config = dict(
    model='image classifier',
    train_examples=90422,
    crop_scale_min=0.5,
    translate=0.12,
    targets=['tissue'],
    num_classes=9,
    activation='relu',
    drop_path=0.05,
    optimizer='soap',
    lr=0.0033,
    eps=1e-08,
    weight_decay=0.04,
)
Rows from block 7 of a small image classifier, named by matrix and row number. Rows with one number belong to one channel. Each number is 500 + 25 x the weight over its row's rms, rounded and kept within 0 to 999. All counts start at 0. Numbers have three digits each.
After each channel's rows are labels from the 100 images, of 14848, where the channel reaches its highest value: "top examples" is what is common among them. Only what is clearly more common there than usual is listed. The data: stained colorectal tissue patches (NCT-CRC-HE-100K). In brackets: how many of the 100.
# convs1: first pointwise conv (model.blocks.7.convs.1.weight, 240x240x1x1), inputs 80-159
# convs3: second pointwise conv (model.blocks.7.convs.3.weight, 240x240x1x1, transposed), outputs 80-159

convs1.206:482467528539501495494537463514515511507481514519464487516533470530500507496486516493525469494510529490546517474503519498497568521501518505517488470508539510486488504518514474478486495514487540499483495511547508445489506480544533454461453511
convs3.206:510495502527519488506492459454504507536489495472524494516515486484476478471484506499508526518496523436465519516475567558515548492523489552521488487547502492520559506462512510475461482490506537495524513514448528488501459536510533473438505499
top examples: tissue: cancer-associated stroma (39)

convs1.56:515519467540518420442533464508542472504515510485485476516500493515532498467461489469501509552516511509455525489516520513475461465495455499525479502532505529504490464517515509480496484500517460520500493476519520492513471500515447518532498539
convs3.56:477503505570542546466490513514497526514455495530454506487505512554490518487474511463501475517518491473529497531519520487492483498503483523535572500510496485517476478557472506503550518503496503495496506487491497467474486479493469518494488502
top examples: tissue: debris (35); tissue: smooth muscle (34)

convs1.64:526503485549502511494480489488512514512494468481474484500495509464463465512523479495474484494507486487517485468526520541544529489478491491494484531475473474546496486518556486470456502519467510520482497514505509532478496558472505502497536523
convs3.64:464500469508459478497491517476519499487472471514517505522520454555490556472505481514467492530519486501514502507481535484533528473538520536525463533551525516498495488501523502510465516480503466461493470537484502479515496490512488532505478529
top examples: tissue: cancer-associated stroma (31)

convs1.77:458446457500483463527502457486487502500544542519504487476505495451509500485508470523486491463504498508467529511454478510440477475502511541502469509468508537486486458473489486513529471560514448558513504443486521527506499498485495526500457527
convs3.77:534520483519513472514467442480494464459509531562521500485501519527469504534511482522503486507524527516409525484546507489528488474564542516465535496479530509469498559501519526523424475514467522552509508482503507511498517536504517498529438475
top examples: tissue: lymphocytes (29)

convs1.54:541475492463466530503533534489549509497488510529474532520515520495489507561499523502516519506480500495482474503468544539513494495495524489463465466498490494507544504493503478592477506484483530489516499518476507476532486488533480515520546474
convs3.54:475421481495480523487534548496492537519502474452504516514503476479482561524509486505517472478548510541524505510483525509496497497499534504480497485521525512524474512510520482478495501522501511473500515514498521552504484434515497498554554495
top examples: tissue: lymphocytes (65)

convs1.187:488501533513518499505530499493476522483503466511531537468509536468466534489521532497513497517467484546502517505511546552535532474499493513485534521486530497500484503511499461464505458469454503472549510505524500498448515494509475490489497497
convs3.187:472480500515448514486512513504523491506502534541541484524514537495504527533519492500485513499512498508484495539511475461508521532486524521491530465473495493496496500582495528501500500472508509479444514535519487498511501538488488520472549496
top examples: tissue: lymphocytes (76)

convs1.35:494516521456506536480537493514524521512486429528504507510521519498494496513516499549522534483484519498437520484537474551466518515487455486493491493526486492483514481486509469505545495511442531529481498518482506479484546525558470475512509474
convs3.35:516534503506500529475509487483484456511526516505531500514483490463540530502535507528497527485494491510526502533471490549478502513482530486524483498536547466499498489524550508450481540516567554496509497510523489426544480514520528486499494491
top examples: tissue: mucus (34)

convs1.208:499495484529510502511538457531529494498509491527516503498503512454500460469511501495565507496536525494475493505515500492486489496513463439488515445508507466508518511498499466498492608476493558510466474488518459489484479510468510485531517476
convs3.208:482513483427482536508519478529510514512482486457517484499506477481514528471485520500452493510496525523554516495488489499525484490464498513471482477466508525508499475526473585478541418494503519457443520483532477482474547507521452486498494525
top examples: tissue: mucus (26)

convs1.159:443494492498535500475536507520425480480478488521509548516458473497514498508500504521508512552532485480480496490495478492473463501498442508502494493490496483505493559536447471490469542525495541480502500495475514489489496529538482454529494485
convs3.159:482540487521530469430483498487483463429488522526507508523523499469510483499471497524472484509505498467462528496516493550499542513506498515468486490509498539482517494497510503495508524496493476483534491493516523511474520502544538464521520488
top examples: tissue: tumour epithelium (44)

convs1.86:498474496477467491470523487487481522483482494510504504505524519523514514493484512481498507511482503528540530487517514460496492526526530503455511474476504557494534505473521525478492614518472505478512517507502526479499476473548533430480530468
convs3.86:503486482474479528482523499516466512461532501522514487483471472530525525539493494511487483503474474453512538501523481508501519462485529534525516465473457512536485506509509521521555432519471456542498498502520517498513486540491489506489524496
top examples: tissue: mucus (48)

convs1.221:499500509513508528497488532489451502502507522508504490468514496492507532504506503496516477501498531500527480530514521539475497554511491483462512480441489562527504480519531541476468509555530523470488467532494519522431480508518493483479507468
convs3.221:461454486504523483479498514475484504502487465488484473476509536524503494518495540461526562473532509511513487497509508507510515492494520538544531518471469504494537470498484491498522512483480506562513447538464490469511480486498470495490490442
top examples: tissue: lymphocytes (34); tissue: normal colon mucosa (29)

convs1.168:495494478504491503497496511505454488494497518487524503486512496485508468475488515486500504506476512528466466478487501519533513482492492456480524496492484501412470523501517517536481488507487471512524490509489507503514467518491468488487492468
convs3.168:507477520514528499500504508539500537543504488484505529498499481501501520507508481502460519539491476464468516514525499477498488451496512495491492483454510480474503473505531538520502474551469493486524504484477513529453455501490481507527507479
top examples: tissue: smooth muscle (46); tissue: adipose tissue (26)

convs1.230:481523524500497508516483475489490511478561524560509490484516480530551555499482499471496472486483486519497534472495490516478510481485533473469508575476496494520539512562490463512527515500489522510492532512509506493484461548497512456499489468
convs3.230:490455454500506484518518472492469506482469509429506539494521508469503543536528506524451513500426472507480480515526509494496520540446492532507510511515493519515499499529487470521504457495499518464508482515482483455485480486476524508519493514
top examples: tissue: tumour epithelium (39); tissue: mucus (33)

convs1.55:487517517502492513504487502528489511498451486484509478520490507564513499496498492522472472480488485494522515490510505483504494475501486517514546478455494459485481477501471474461458489478504499525480530462495506513505469494489528492509523499
convs3.55:529533517513501500525460474471489528491511460496516502534509515476533504517502509498530522467483520468492510506499449516522534514467510478460500538495500481504472534529468508504479514484483512476502479549535518527512478512490494469497496481
top examples: tissue: cancer-associated stroma (40)

convs1.157:525502480521486470435542534494477491526506504544508434515485478447523487495496469522496485487557492471468452469468482514490501509484527537459511496500523512496497496477494511507502506475476519577524512543510491494508518512465531483480498480
convs3.157:496493523518473482528433535530454486525504478483483474487513454503525539508493440508505487547509524545544490473463509470474470451491476496538470509493485505488524507463510548489506515501527496500503466543541468531503527455499538505511500537
top examples: tissue: normal colon mucosa (52)

convs1.185:498532527488495453498493485479534469504516487555521474494459480490529500523494521517543506432485506471510492484474513514509557492483483513476478454496467513518486501539495497491505462544489557466466544517495487495497504504499488476520497503
convs3.185:534529499499485496499517472455478479503470505496495537497495505507485556464459490478503533530513473500492507469507485507491523493546496462527486440487497521512485505503506494479475503538480501529539493448496523556519478505526507450476499511
top examples: tissue: normal colon mucosa (26)

convs1.14:519468492488486464519508536521442525505486488526536482469519503513539499529501478524472499500471482516503530481490509515487456529494503460485473472458503496484511519465497495536484488498481489525481518501509503507443517496468495491481532493
convs3.14:501491494518501504526500476511490523502464487472507474498446505495465555471515527516504492482524500494491465534525473498485486514500465489524469503475491493508504494482500505493516521496516516472502449531483476514492477500478507542505480494
top examples: tissue: lymphocytes (73)

convs1.207:504462468457504473496526475478498517518504541532523496506476489502527517484518502532494442459498518451487471499495514484541535493490506517539522480518487530492515496475526509509506504484522468448470480520489538486487508515482543497497493499
convs3.207:482504520509495493494498540540491471539501439478513485502465509516506466486509496523501476484505473494486504527489518483489501526515505454535524502485502526526518460557459513475520510498486471516523494507489546458504490517560493462470476506
top examples: tissue: adipose tissue (49)

convs1.153:531492505468470473436493516525371512487520502512507525508510433480522493523494470491496477525491504503517504496479508502498504494492479509502484499524482513504509488476462532468491538500531497518511528519519518472501527465528517459467503510
convs3.153:492505475514485454504508560497574507564479469473522519520540485411462504491496538517491490502515496478503510510500503501455483498547515512500471477504464535481524496505553537494526503500528494522462480482525497514502488543489467521487484474
top examples: tissue: cancer-associated stroma (28)

convs1.201:495494527527473487576482490487517527442481511529501488479533514499463522520489479494493506505500493497522483513498471504468504492457466496508514517555495506516468499505495514489532504508460504489490547476525497484472452560485492525509507471
convs3.201:493476507479487526504484480482438497530534459506567533517535483514557508528532489439453478533519476482508490487528517506511525495449522520476533527477508459471472527538481479475495471502511493522545497508514453549465481468515501485508504473
top examples: tissue: lymphocytes (32)

convs1.211:505508482526461483509517507476501492498487486508525491506436502524485503499481527514520466487500448497492485519481499517443500507507508503469550436488509501519465468484526505474459533488511517507481471468488513513393528533493497480501495491
convs3.211:499485522498519517486456484492497470483489473463487496501509496529484541548569496515473540494511466390484479493533529491496465510525525468521527494482496504499530496495514476540522478478478463512481494478553529507501509487561505490491504464
top examples: tissue: adipose tissue (35); tissue: smooth muscle (32)

convs1.231:510518499484470512514487506509517492487491505500483490545509488507517514470507506492514483494510505524481484494518515481516498521500524503504506513487568511492546481471497511484488516516487484492447497457476538411452559517497502506499505478
convs3.231:529527534485510502504492500497482469511490562501495497570501490508526492494491502493510478508491516492483521513462517515475485462492458477507518517553515477553484463492507469517525503515536525462491543480502487437487542468530525495525513507
top examples: tissue: adipose tissue (58)

convs1.158:556467514531520522491481496534479526524504556499490532510525514491528515498493517503504505500483531503516437505435518489547496484510451479535515476517491489509505527503481492540507512492496470471500500510513463486474495504512475486486462509
convs3.158:520471510486523470469446487523507462464509504522535498513502505458532513525486541498551525473509516528513479483511525536532481519490506562513537537482445509493500515455495473505482501500496509509484494496498525478522474492488511482562521518
top examples: tissue: adipose tissue (52)

convs1.232:494463510477429455452488496489430505481521453484483526500549505541491503437473514499505471448472491510489517462527521447485541486497486465510505531492508467506479501500524535510472493540494499485500526480542497468503464504548490548517460488
convs3.232:503481459485509513490490481490489521513491483509485478486493488502488463527484483467485493474464507501457535498497536517555471515501531498514548500506516534518474482474462485530449486415474498479486521503501489486474507480505497526512483523
top examples: tissue: mucus (25)

convs1.0:506471487493514483497532476526552522497483475503443521513444514530397505454505471499557505520527469495499504498502506484488502454507510511503506497510500483476507501506520522466494455537514493482505500532482494497533493541491491516448497479
convs3.0:515506483518496500481457510510565503502532501524483516501558457580502533477515464473490518474504478507501507485479478495484499507509506503518513510523510531481520502515504489503506488478460531482501495474539477511475502522533469522532478490
top examples: tissue: lymphocytes (64)

convs1.228:498464484470550510483480504466497472487494494512492519486553537500483487513512491491471501495500516541474528496518465524495515508499496518486483449551502465541509472465533481530483490515479500525514488482515512509500495524454519511490459531
convs3.228:502526540498488488497528496458478552498563525506524500482471488507515534513453501435543521510490506500471506518491506580507443528486436525494465513528489509489485497488499518452490471503473508517452491538484488474497523486497479482492452535
top examples: tissue: cancer-associated stroma (35); tissue: normal colon mucosa (27)

convs1.125:505490513493510519513481461448485487481499478508527482486495538525498531535495524515474466520489482469547526506474500520447489508476513509519495477533495488474464493479495490535527529509520491485515532505551489500506498521471495481462481498
convs3.125:460496519532476488498553505500569483522529481486528483436550511513478480489504498478517510466531500476510434501517520482473483510477516518523478470508515538496514488457485489503516487479463501502499519523515560498483573465524491541506493494
top examples: tissue: adipose tissue (30)

convs1.239:493489483519472507501502488510491540527555493518500504537500519502510503479472494485533505489497494489528541525546515511511453505511470515506484471495472502495510490494508494494494500478509468514507478502564462446467533511472535505470454501
convs3.239:530515478470496521547507454529464480492512541512506484513501522502474487501471462544448470494468501564473516493527509503509475496529453518536472486503480503508509482471455516466508548526495476499512482529515504478446519474564552482515525472
top examples: tissue: adipose tissue (94)

convs1.160:468486493477496493522496505508512507481503536462487491503514515527476508517464493506468488493495497545512503513466568523532495538490514543475514535538515512546512553526502497534456463497495505503480514560500474559459457484460485494503504469
convs3.160:495520494499475503489506521458500519515518480464454511503529557480520499531535497499533471519494493476489531503541526537508481475450508486486455494478525521531532508567494483510502555477475472491444527435489532519512528496484457522500522470
top examples: tissue: smooth muscle (38)

convs1.37:493520451471485496516518470511510490536504511523478534484512485481529517491537503488521469476546501519525457507510557513516535465542507526469440512495492474509518527526503517511513520459518540469495500516509479474504549505514482481507520470
convs3.37:498511576504492465540528499498500483476563540488544507527494476518454524486513549512505495482469491498475534518507534491561464473474479516465511506557508501466527483482477477423536510522478529484494523502523449506511487464509494515448497547
top examples: tissue: lymphocytes (38)

convs1.61:486471493477482491549482513516521497485478481506470516503480489476527510474522471531497513507528516493504498491529472511519482498502484461430528551537512526543512505484469487480511540502465462473500487517467496506470499485528494474507459497
convs3.61:537486535485432512521507469491525474509505518534492483479488504512502502488525506566454508529504506504543504476473479459469476471544455506492510503485551474503458467445495500492519500509490458532481481514477493475552530493509508546442509526
top examples: tissue: mucus (29)

convs1.104:454490527494443490491492482512511475505496554493527493505503575508498489519521430515533504491536466474527502505479475515504463495444516500493536503460492509492514537513508521545496485539479501490489529505488478509500520531485496465519513492
convs3.104:464517472501499529492506496465491497530505498456476462491487504508470527505501489534484486534504519496457519507519497504515485474462479524514473511520467440493533501508546499478540498490487493469540478499502521497541494527476464537468494509
top examples: tissue: debris (30); tissue: lymphocytes (29)

convs1.29:498478508503527494500486525530485502478535489525513517489534483476535499516516485481514533530482499486516479499546494477499479523457522471479467476462487480549533488481489475458483453466475489504510513484540518539490567554447492488505496490
convs3.29:530489517522502524522565490516503452518475479504498502495516513498498527472493496527506525502497519534463532522475523496559467514522529481504532508568421493521492527503484554501504524489516513554524507488517542510529485514487491465518503497
top examples: tissue: lymphocytes (61)

convs1.78:458526566506516518490466483494459471489506509516509557507483474535533489474496516579505504552505483492519545509533501535500513514498511498509497544517495493494487487461581515472512514511524510476504479480512516487494512516499533487478500487
convs3.78:491517502501516455476498472518507464491502515513495480531460497439503521508484475533515502442521495474456557501499487496503506471463486491489461518519461499484500468491495520528520488492499489511487503541509497522494521526492512517418516485
top examples: tissue: tumour epithelium (64)

convs1.20:476489461482478475509477488467495518512503454549481512469483466519518527470503506481546485459488513462489532511493497496487500496499524516476501492483488478479494479510506478538491516532514521485485509508529480499404507484518511506491525502
convs3.20:497524505455474542514492513495499511545540533497445524530515480488536494463530532507482525458490513529500466500507557535476492523496502502512504479477483471513493472539512532516493504474478495520546486528553479496488498476536541479508548490
top examples: tissue: adipose tissue (88)

convs1.174:537482518463545541474484464490504520537497519497531508499511506516491491501499515497478521513499485517512507467502451499536535503495516498507480477503516504515473521527520521492461523512514494530507559497518517527591494504500496498487470470
convs3.174:482503505563485486479516490481511482495500474494499526520463495518492462476531493458517501497482531438484516489479530506514532515473519512508515478497494488525549506500514500515533479467496523485504525510463492493470492489520466512486508494
top examples: tissue: adipose tissue (72)

convs1.41:500482548510490534520489531489484465468562501530502536517519476486510545546489524519479476521459504505528500546529474453518489499499497475499533505507454499526463516515492526468520502525506485502480491493448518519508511478497507483507524476
convs3.41:486474496477454515490467518493479504512505489490536476482529540479532472483523493443542523469499490493493506483524464496507486541489518479524462534562511496446470490519497551518513497472508524474519475523502469508504452515465488509458538533
top examples: tissue: lymphocytes (66)

convs1.34:511488537486534519460500449491506543506512488503517514523522516477423517483530533525490563531497498517523505504488522456490488486499464507530493501535501473544520483495481517479540490479463492462527485523496508519484493518484487472479521487
convs3.34:494490516499472509503515491516499501484509523527528499482476491506489541467523502487464467475504504485524461553501478469487547542469485452497488551529501496474481513504496533503487471486489512450519469530510507507487519494501480506441506500
top examples: tissue: lymphocytes (97)