From a checkpoint of a small image classifier.
Data: 90422 training examples, 63.4 epochs.
Rows from block 8, named by matrix and row number. Each number is 128 + 24 x the weight over its row's rms, rounded and kept within 0 to 255. All counts start at 0. Numbers have three digits each. After the name is the row's rms in percent of the matrix's.
# short0: shortcut pointwise conv, stride 2 (model.blocks.8.short.0.weight, 352x240x1x1), inputs 180-239
short0.170 093:109088108108149152141097115107115141111133086131089086164138130115114142121135132097141162130115116159113131111064126107109144111132103143111151131128146172111135161127113090123152
short0.171 084:110123113066161124136136132122148127130128153111098126117125108067128148130104096142119131130105096122112135093116118115096095132126112134135111131144149138140126126132115151174127
short0.172 098:119125178139094110131133146123135098127121105139126100099129118118108162149112153115123114136166114110156109145108144118141105141133056166106114138127133114126116154157105099101126
short0.173 103:115111131160147163095089090159159159113143158072119116172114112085104125119172118114113088142092125126118114143147118129143110135106112116122155134142150107121138100142120111123151
short0.174 079:117112134153098105087117152098144170088139102118120145117084106116127113085102086125131145147143154112141153168132151151115116160116106112129115136137157132137136145101135125111129
short0.175 101:130111155141107163118103101114110122151131122088086122176106126124115102112136124123150096169160134155178110115120172133124148136158108145122158139101123135125143101135113112118139
short0.176 106:138128119121166121162114121133112158147157123092146104136116111121137132206104160122109143136123103124113141089156124103099098091116138108101163102139144087141115124118153147145162
short0.177 100:110144103126095119140119113161105139104158118109149136106093151087096150160131086149108103089144093138146130186172107113106138092123081127166063147080167124119118115128148136166111
short0.178 114:141160121151093178120143141128096141141139127112099131127145095128115097101106148114163134103078145085111133119089128154128102134124129073109111123134144072120118078149140153143118
short0.179 111:139139149143107105139160141154101099124136143089137117138096137115102112141099114123110132091095162098094093139153121150136130106127085134119151098110114133089094086111132158095118
short0.180 102:129105087066159132173093121139127128141131120121129127121157147103133118154135127116116127135188111142155176126073121171107091101119127125116144149156117135116140165114165135164153
short0.181 088:110142137138130133136119131104108145113109118142100125136156113109113125125128151089135137129138123093100097102154115153117111144114111139100080112157219120155140146094091098107124
short0.182 123:139138083135133124125145118149130156119118142124152133115138151127159150097157161146100113146139118107105095112077120128124096185134159171196101119099142162084158131129120121114109
short0.183 097:154168096137110138136130140112101146104112157159088110135130148141113128117129152109102129145129124131133108136121086130139111052109114158138109128125109086094118137104140126180097
short0.184 089:149113186115101128128104170129163107157103090146119136079142145155151113087117146128159156110136091158111176150151118171135109168091107116141111162194143143100134091109135101155100
short0.185 103:145124118123108139110150090158098134114112075132123129128094101124132151162122132164109121124089121139131164132116110125129074164106131089156172102083097127158111121139153121097121
short0.186 099:105136130116137148125107115122097162097132079089129133098096099153097148115115098108116161094115128135116132140127131109097139071187141136176108130120177148132104135117151115151125
short0.187 092:150133150093176139115124114137115131129112159097085130126149112119054143084106131148145123127134114120191135126117156095149118134138163128138117170117140152161144124147147098133132
short0.188 101:098133137091125136123144126114107134127132136128128158114120109161159135117144122098111108151153110187110083137128142132149167092127121144095104133115109148163126165141112139076167
short0.189 087:123102152110106132112170126134139118138119128122124094143113116102173121132146149116159127177080119128177098104095113138105129146108096162114125117087143122151109142075105132116094
short0.190 109:115145113116136096168114111158163099143136133126174125102105155148092130118111108140182123087127105140110152154134123137148098151099098112126127130131092148116149105096143141105131
short0.191 101:100093141123160110108143128115155161088122133160138130161152110150153114089098160140106119169070155132134141113130147123155125122111174122129111125125134123077120145121153152126159
short0.192 097:097146079106108160090142125124145099124111098166155164159098131129166122111098149146124122108095109126125073089111179117150105130145104133123135104123126160117198139110142154124116
short0.193 089:144117117138150137172131157126109122146119108181126087137124126122123176130143116142106170115150133135171116134140127161115135136167133120099158130125115125135133135147112093104145
short0.194 087:118101120132106186155129151129100142168133135116098138129136119120134084127104112111104139108142089133107144135123136100148086115123103112158153142125166131181157113156103114135163
short0.195 087:137102094163132123114180134136134143103135127120113144122086165105170152144114111107094107098181139088082111119104173174129113165114154125151145143142144145076143130153123143148114
short0.196 098:152116103105113109123134117100097195055166162099116105115149142134113141119105146105126109115134151199130098136120099113085105048101107154140125138118150121098129125160114120150090
short0.197 114:118126156135170133136124152122136170097115123145114135112143141096131164075148152132119107087142120137147159113123121177123130092112130127118122085143113085104121127119106141104121
short0.198 099:136176117179092099097122123127132132113096140126138129123140126122125131178153120093162134143135131154113131146156163135117131095124094188109067086152123121087132153092115177104085
short0.199 100:117152077106156144157124118123146150135125152088109145122106142135128124141129144163065119114144137140123133132097101166078108120084137126133115082107134115126124141086145122119121
short0.200 104:116147144115124113120117125161098113107107122088111101139126123128147127121071097136156117143122089116129116175120149157114100109081107135108158106123161153091070101136119164091133
short0.201 086:130101157169203126103165137116145151126161117125121140098160122114149125115144142139132162152124151120173142082103122122116110135120113106169065165119130125145098133165138066114142
short0.202 100:110138068167129083112150156144138133152092137109161144164122134110098108166087121147131142095140163128127136117127115151149120102094098171108135147124144097137101163114103129111091
short0.203 098:122114105148138142121120090109132157131120171127136140125103106127158117117125143151126118132167118144143161174105147124108145132088131128100143140119111137086149158117153124180095
short0.204 103:132131078126148150135110131108136142106140124124080121154153119141134134089146151084114141103136145119163151121162138123098129165146080202161117139138075128123187086136132181142096
short0.205 071:093117113111137133121111127116146211170140078123115130085108113126129117124142118137095130101125136174143086115125104125099079081128087110126117119149120109097119124146130099134104
short0.206 099:120107169081130182128091099097134121122076135132113105117117096125113157165103160133102114149159150102114093122139131088128157120110121100096133103084116133146129110155128128140143
short0.207 108:136137123117141138157132105124109103107179111110124135123118134142189138169088148115133112115127110071090135150147113149103143105073138153138056120149118120134120126135097125173136
short0.208 075:101144122120170112134132103120103163191147092129105124108111112122094125125147110131126125105154172150150088086134174135178087140050111147120120126103111114148132128137092157194141
short0.209 109:144131099089136110131125127125110111132141142121105122155155144139158136121086083138094123102094128092132147145123144126141133125113119119173120125126185118075126113152174105121186
short0.210 099:143110096155114123111120110128115135135121159122124132119152131102135093150112133157077130109127112117111094135135149118172128116146107142122148088120153151139134123145171110132159
short0.211 129:114159076160112118153118109101108167115112112117135180120118149151093143151139144106138110111129100131135131138136141121144119135102100135144109143137177146109097126135122152114113
short0.212 109:132137083149086077134160114174136103113123133096132138107140110132124119103082168139120112143125110135128110138140144150124123172119070152149173162162122092101136136139119111146126
short0.213 096:103159112138128167126121136141094095120136131134092114107146125097134097108118129117151099100124143157129113133124135131101126157090119073118147118112173157126126122107125113142102
short0.214 091:117137093153092094110107114114139076124092074083155151186095131107125140114150159163152160156124107100136131153114095104106134180134093122130167111124080148142151111149151117102099
short0.215 087:130140128135124111187132129126113149092149151110101129105105113189108107147110104132132108118112129098094154110088139156130132161136137123141097126111141093138129125141137106142102
short0.216 090:093140080105097150149124131124158124133098105101134144111178123085138099131113119164146146154100101114099099088107075144150117167162138133122105117161161099105111128123123121107105
short0.217 091:147129122134130125109083113119147092072096118101103144176118146128140103130099138134113095111096132115137102179147171122143114111139174146122111100133114130078114129126128139114121
short0.218 103:133115101122101108165131122157120114142134147088109134126088158114122113114097136098142134171155159124195124105128123138142120140144105163130110079123129106121132094153090084089142
short0.219 105:122095125107143145151159134127130185106126177098129137106077077130118165130076099133157127125111159176155108118104123146134163099149139133097121143125113106140126143137110097058139
short0.220 112:111133109124152173169099144080139127139125103111093141158120130096183112137129144143098103071116107145139109121137076140141109145132167150126167112113103124161147121155133146146105
short0.221 107:129184072105122156103120129143072109118083138085149125156140114137120143075127150157136097180128123147197132176136131147132132182108138105102123119111099141130165097106117099117153
short0.222 106:142153193116120132096115084130101162128116164116123109123136120125158167125116147119203119093143134164144132100132078109145137100110148164113166098107143123166153122126124112128136
short0.223 083:113109152163100097124105092114098109136136129105128164141144136088139119134116163122135129113118096107134139083117118108093102105132108129170100082132113123120113150137145115132166
short0.224 096:155145132150114138160099167138130119111078120136141101166151142108131133100088146117094140158125109116114172130126116093119094122103152098124139073092122178103157135136129123120124
short0.225 097:162150210102145117130137124118127170124125109090131132100133119124098109123136129124146115072160194153133155136151100131131108048121140120139194174109151094120097126125103173101140
short0.226 099:136173135168093131120132098085158137126185103185083078178144109112108119132152135131113104133145085087144095138130168143114145148146093157113122123116112122162115109120122168144103
short0.227 123:122124152118102132121149119146118169115123151108128135139193096091133212114162140110150154071106124116179116143136137113149100102154114153070126129169124086114129096124099134190112
short0.228 120:120144159132105100132127111127143103146095104094166136129095158093148122117107166097148153144127095125138123092136116144071144169122120115124143102146189154113133093141096120103132
short0.229 110:126146097121094132149106138085116107157090109158103120155134118099144141120141107115155136144116150073134095146156109136128105131130087104147115138116111078098147143138140081161145
short0.230 099:111127133124145142126126136112136143125160142128117141103131134122119137163055135110140105113150131065141108129140134118135132159129140116094110129131096159103169062079133115120087
short0.231 090:142113118180076145126129064109140146137111162169110149168127138113098109114125095133103139111136122120107148155147140167119151176130154129132095137127137147146153119135100114106120
short0.232 109:142135136112098119141108118126130105097158112104149104125132104126104151106107131089118123094110122104109137130122095141138126134090102139170083089120091134134098149133158152140133
short0.233 105:129115134121127146129158092099149133173117145121122125158140130117126069149099127105108109135171095139082090087144130131165122133131100086150135106158129124143147104107104141146090
short0.234 089:180141109104133139110093095114142098132181129090101105119123086103182106183126163154134145089146116116124116157109144073087104113093111130185097152123111147102117120141133139106113
short0.235 095:115120160116124107061067139117120153119161045105146111100132148144114107110110116120137181102151120134122137126138105136068130096117107156130115142115143164093094152106134141134116
short0.236 105:115112130121136117135118112149143162151118083095154091165111122142124141154093093125162141095135130107091102113123096156117063129138131154111100117137129133129145144096148128100155
short0.237 103:098129161150102102132105115133124091132128118145164134120110104112170138133129104079143101126083164163103131112099125144129079110104123146115096135134122121116140107101115105115115
short0.238 079:129133099143084142077150117163117189177133094123124120090115102065114136143123137151125132116115143155114102097117117130159176128150090156103095136124121165120133165122117145153164
short0.239 114:141115048112141121122120102160128130196113157140123164174099132125159124174103116106134090189167131076115164122123131122092151126149114125142106107130139156101119109162151148116142
short0.240 097:101125165109061120128067119130127082124146149144120108122151127097137095148139106122141119123154107089107094158126093125144139139164112103139122159132164150127124156079151111128109
short0.241 107:109095121135123134109121127138149087143130148121112104134124162139131123179115144109138108136172136083132104120102109138136152075096134092170109130129119119131139135185160153133112
short0.242 102:131148173090108182158132096132110152181127108168109133138118132109152146093146155122127113125139107121111145122119114129090161118116131152129125114135076154141130145122123120141114
short0.243 108:156145156154144130124134092146154128116127160110108116132147109107143115143133199090097117089141075095165112136138125128163107141155111116117124096150121129144116136066071152131117
short0.244 115:123171114125116100142144156130124122142102097094106108128060123108142129128105109112168156094116146138140140135103134120110107134137138140149087153137134089156164092089167115158142
short0.245 113:139120105100119150171124120171120144116088118087131070133091129101123146126117171173172141112124083186122130160096087142127108072091171147132165123113169123127142128126163139098090
short0.246 082:144100127103116132135104157167182149128122112139133140108136152169141153087132144122143134114145099134118105172090161126149130144115172131132114175121141104123125150132122111144129
short0.247 102:119123116114152101079108100154115162181136164134120131135147084139100180130152155142085107138137167153146127114109156132142082101161109114135132154122164145138096080098125162162174
short0.248 106:120132139143143167101104113071113151105124150091139146181138063096138133149131140136130130131078109137078106110146134101175154116122109098141138107105155147112078141123124137123133
short0.249 095:131138142074120096100094089114120123102125104123102117157132145145118107091140158128094138121098130131111089131091125145109114100152123170145080172104122130142129157062094161138092
short0.250 107:176127130104123128136134113098160174132100128143111128126116150127077120104128140126138143131138177118118135125144134134091081166125128121138167103132090132129112122125202093146088
short0.251 100:197099112136137134216142167132157097153146106164121102158133126100149117154075122117137114127197146144170114125128134136126156123103142111170194127124095127134136124170136109142112
short0.252 097:154152078138111118087153124141136165144097115077162101147134099125117155111114140100144097138119149125137120193135095102095104098110131114119157109107123108122153164144154115108140
short0.253 089:148135095115097095158148109094099139119148123126105085123111162053127098105122148105126106116145153095116099122106118120126092123089168120110145088120119156195142149096144112155147
short0.254 093:162134110101119147124093131134119167114102098118126117130077150119120126076100142137100116153111143130099106127121099183106101151107100113121139107085131138079107114078106159156118
short0.255 092:088161157113114105164126091122140132140150110160104097106172140139122155140112121124137173094118149086121099155100149152097104129163112122090101116162122181130109087128095121136102
short0.256 095:134121090090132139144139122093176128121159105109118129124134142127106141117122142163157092092119138146102115138150114098122075149147158093156107136127107116115097128105133108134117
short0.257 102:123139119126125149158109099152124101135101135088110121144136133106109131118114141181142129112133078084086188122085102132139152090125116115086111131131150123091124143126125166152094
short0.258 107:107117123140165126159119140143118132134109114114139124130140121117172170150163111120115097081132117093139119140116145143128110152110101148132109133122157130118185088139147092150106
short0.259 082:107119134125134101112120126110143133195125137090149186143120096104117105137124116130143128123126062158126099142096138152098126152156109114096131132128156138084155116112156136209105
short0.260 087:113161153135133075131124122131134125148119085145125124192067124145135091142078108108114151173129109100122118105123160127101138130118129132090115089157154147147154125126142164117131
short0.261 099:171166124133140132100122137172076154172172125115175128142103113116146152117175149109122151129113131104142080143151096139132117153096105074120121105074126144130130081152166113118168
short0.262 111:143094136115129157144135107138108123153132199109091107109123182097092111135140133088131093149111128124141082146080120106122111122142100114105146142114105141136140126139120124127121
short0.263 087:110119122108124196142099110104133151114115140117154132134090147123109143088047135100157156139133122109127099128138134132130155161119113123140102126120121160132170133121134105139131
short0.264 094:154156107098144116144138152122129148086175113093123130149122120110157139114079135123116090132152135143156118116151140115092084081123132134170132136123128104151105101123103094091129
short0.265 095:146141129119122121147153131122136164113125097064128150154113150150136120172154168158155111122132085103085111067127105117172091171127153118136169100063130123129132122178129100136169
short0.266 089:143121142146106119137089155128107144121137126148145145150165097081117141111147098131119139147099165141143202149154108146135151133112156106118163121138121083111137114137104125149119
short0.267 105:139124121132122108093144149104125103089196135133113126114129147145142182129126114133125142124142143170141105151144166115069098113131148112112110098112115125111128071115155148096145
short0.268 092:155153113155121117143081077137106135129126115132161121174096187119130121146159087144160131152155135104140111149110129150135088127111104137092091146086102142127124142169133125115160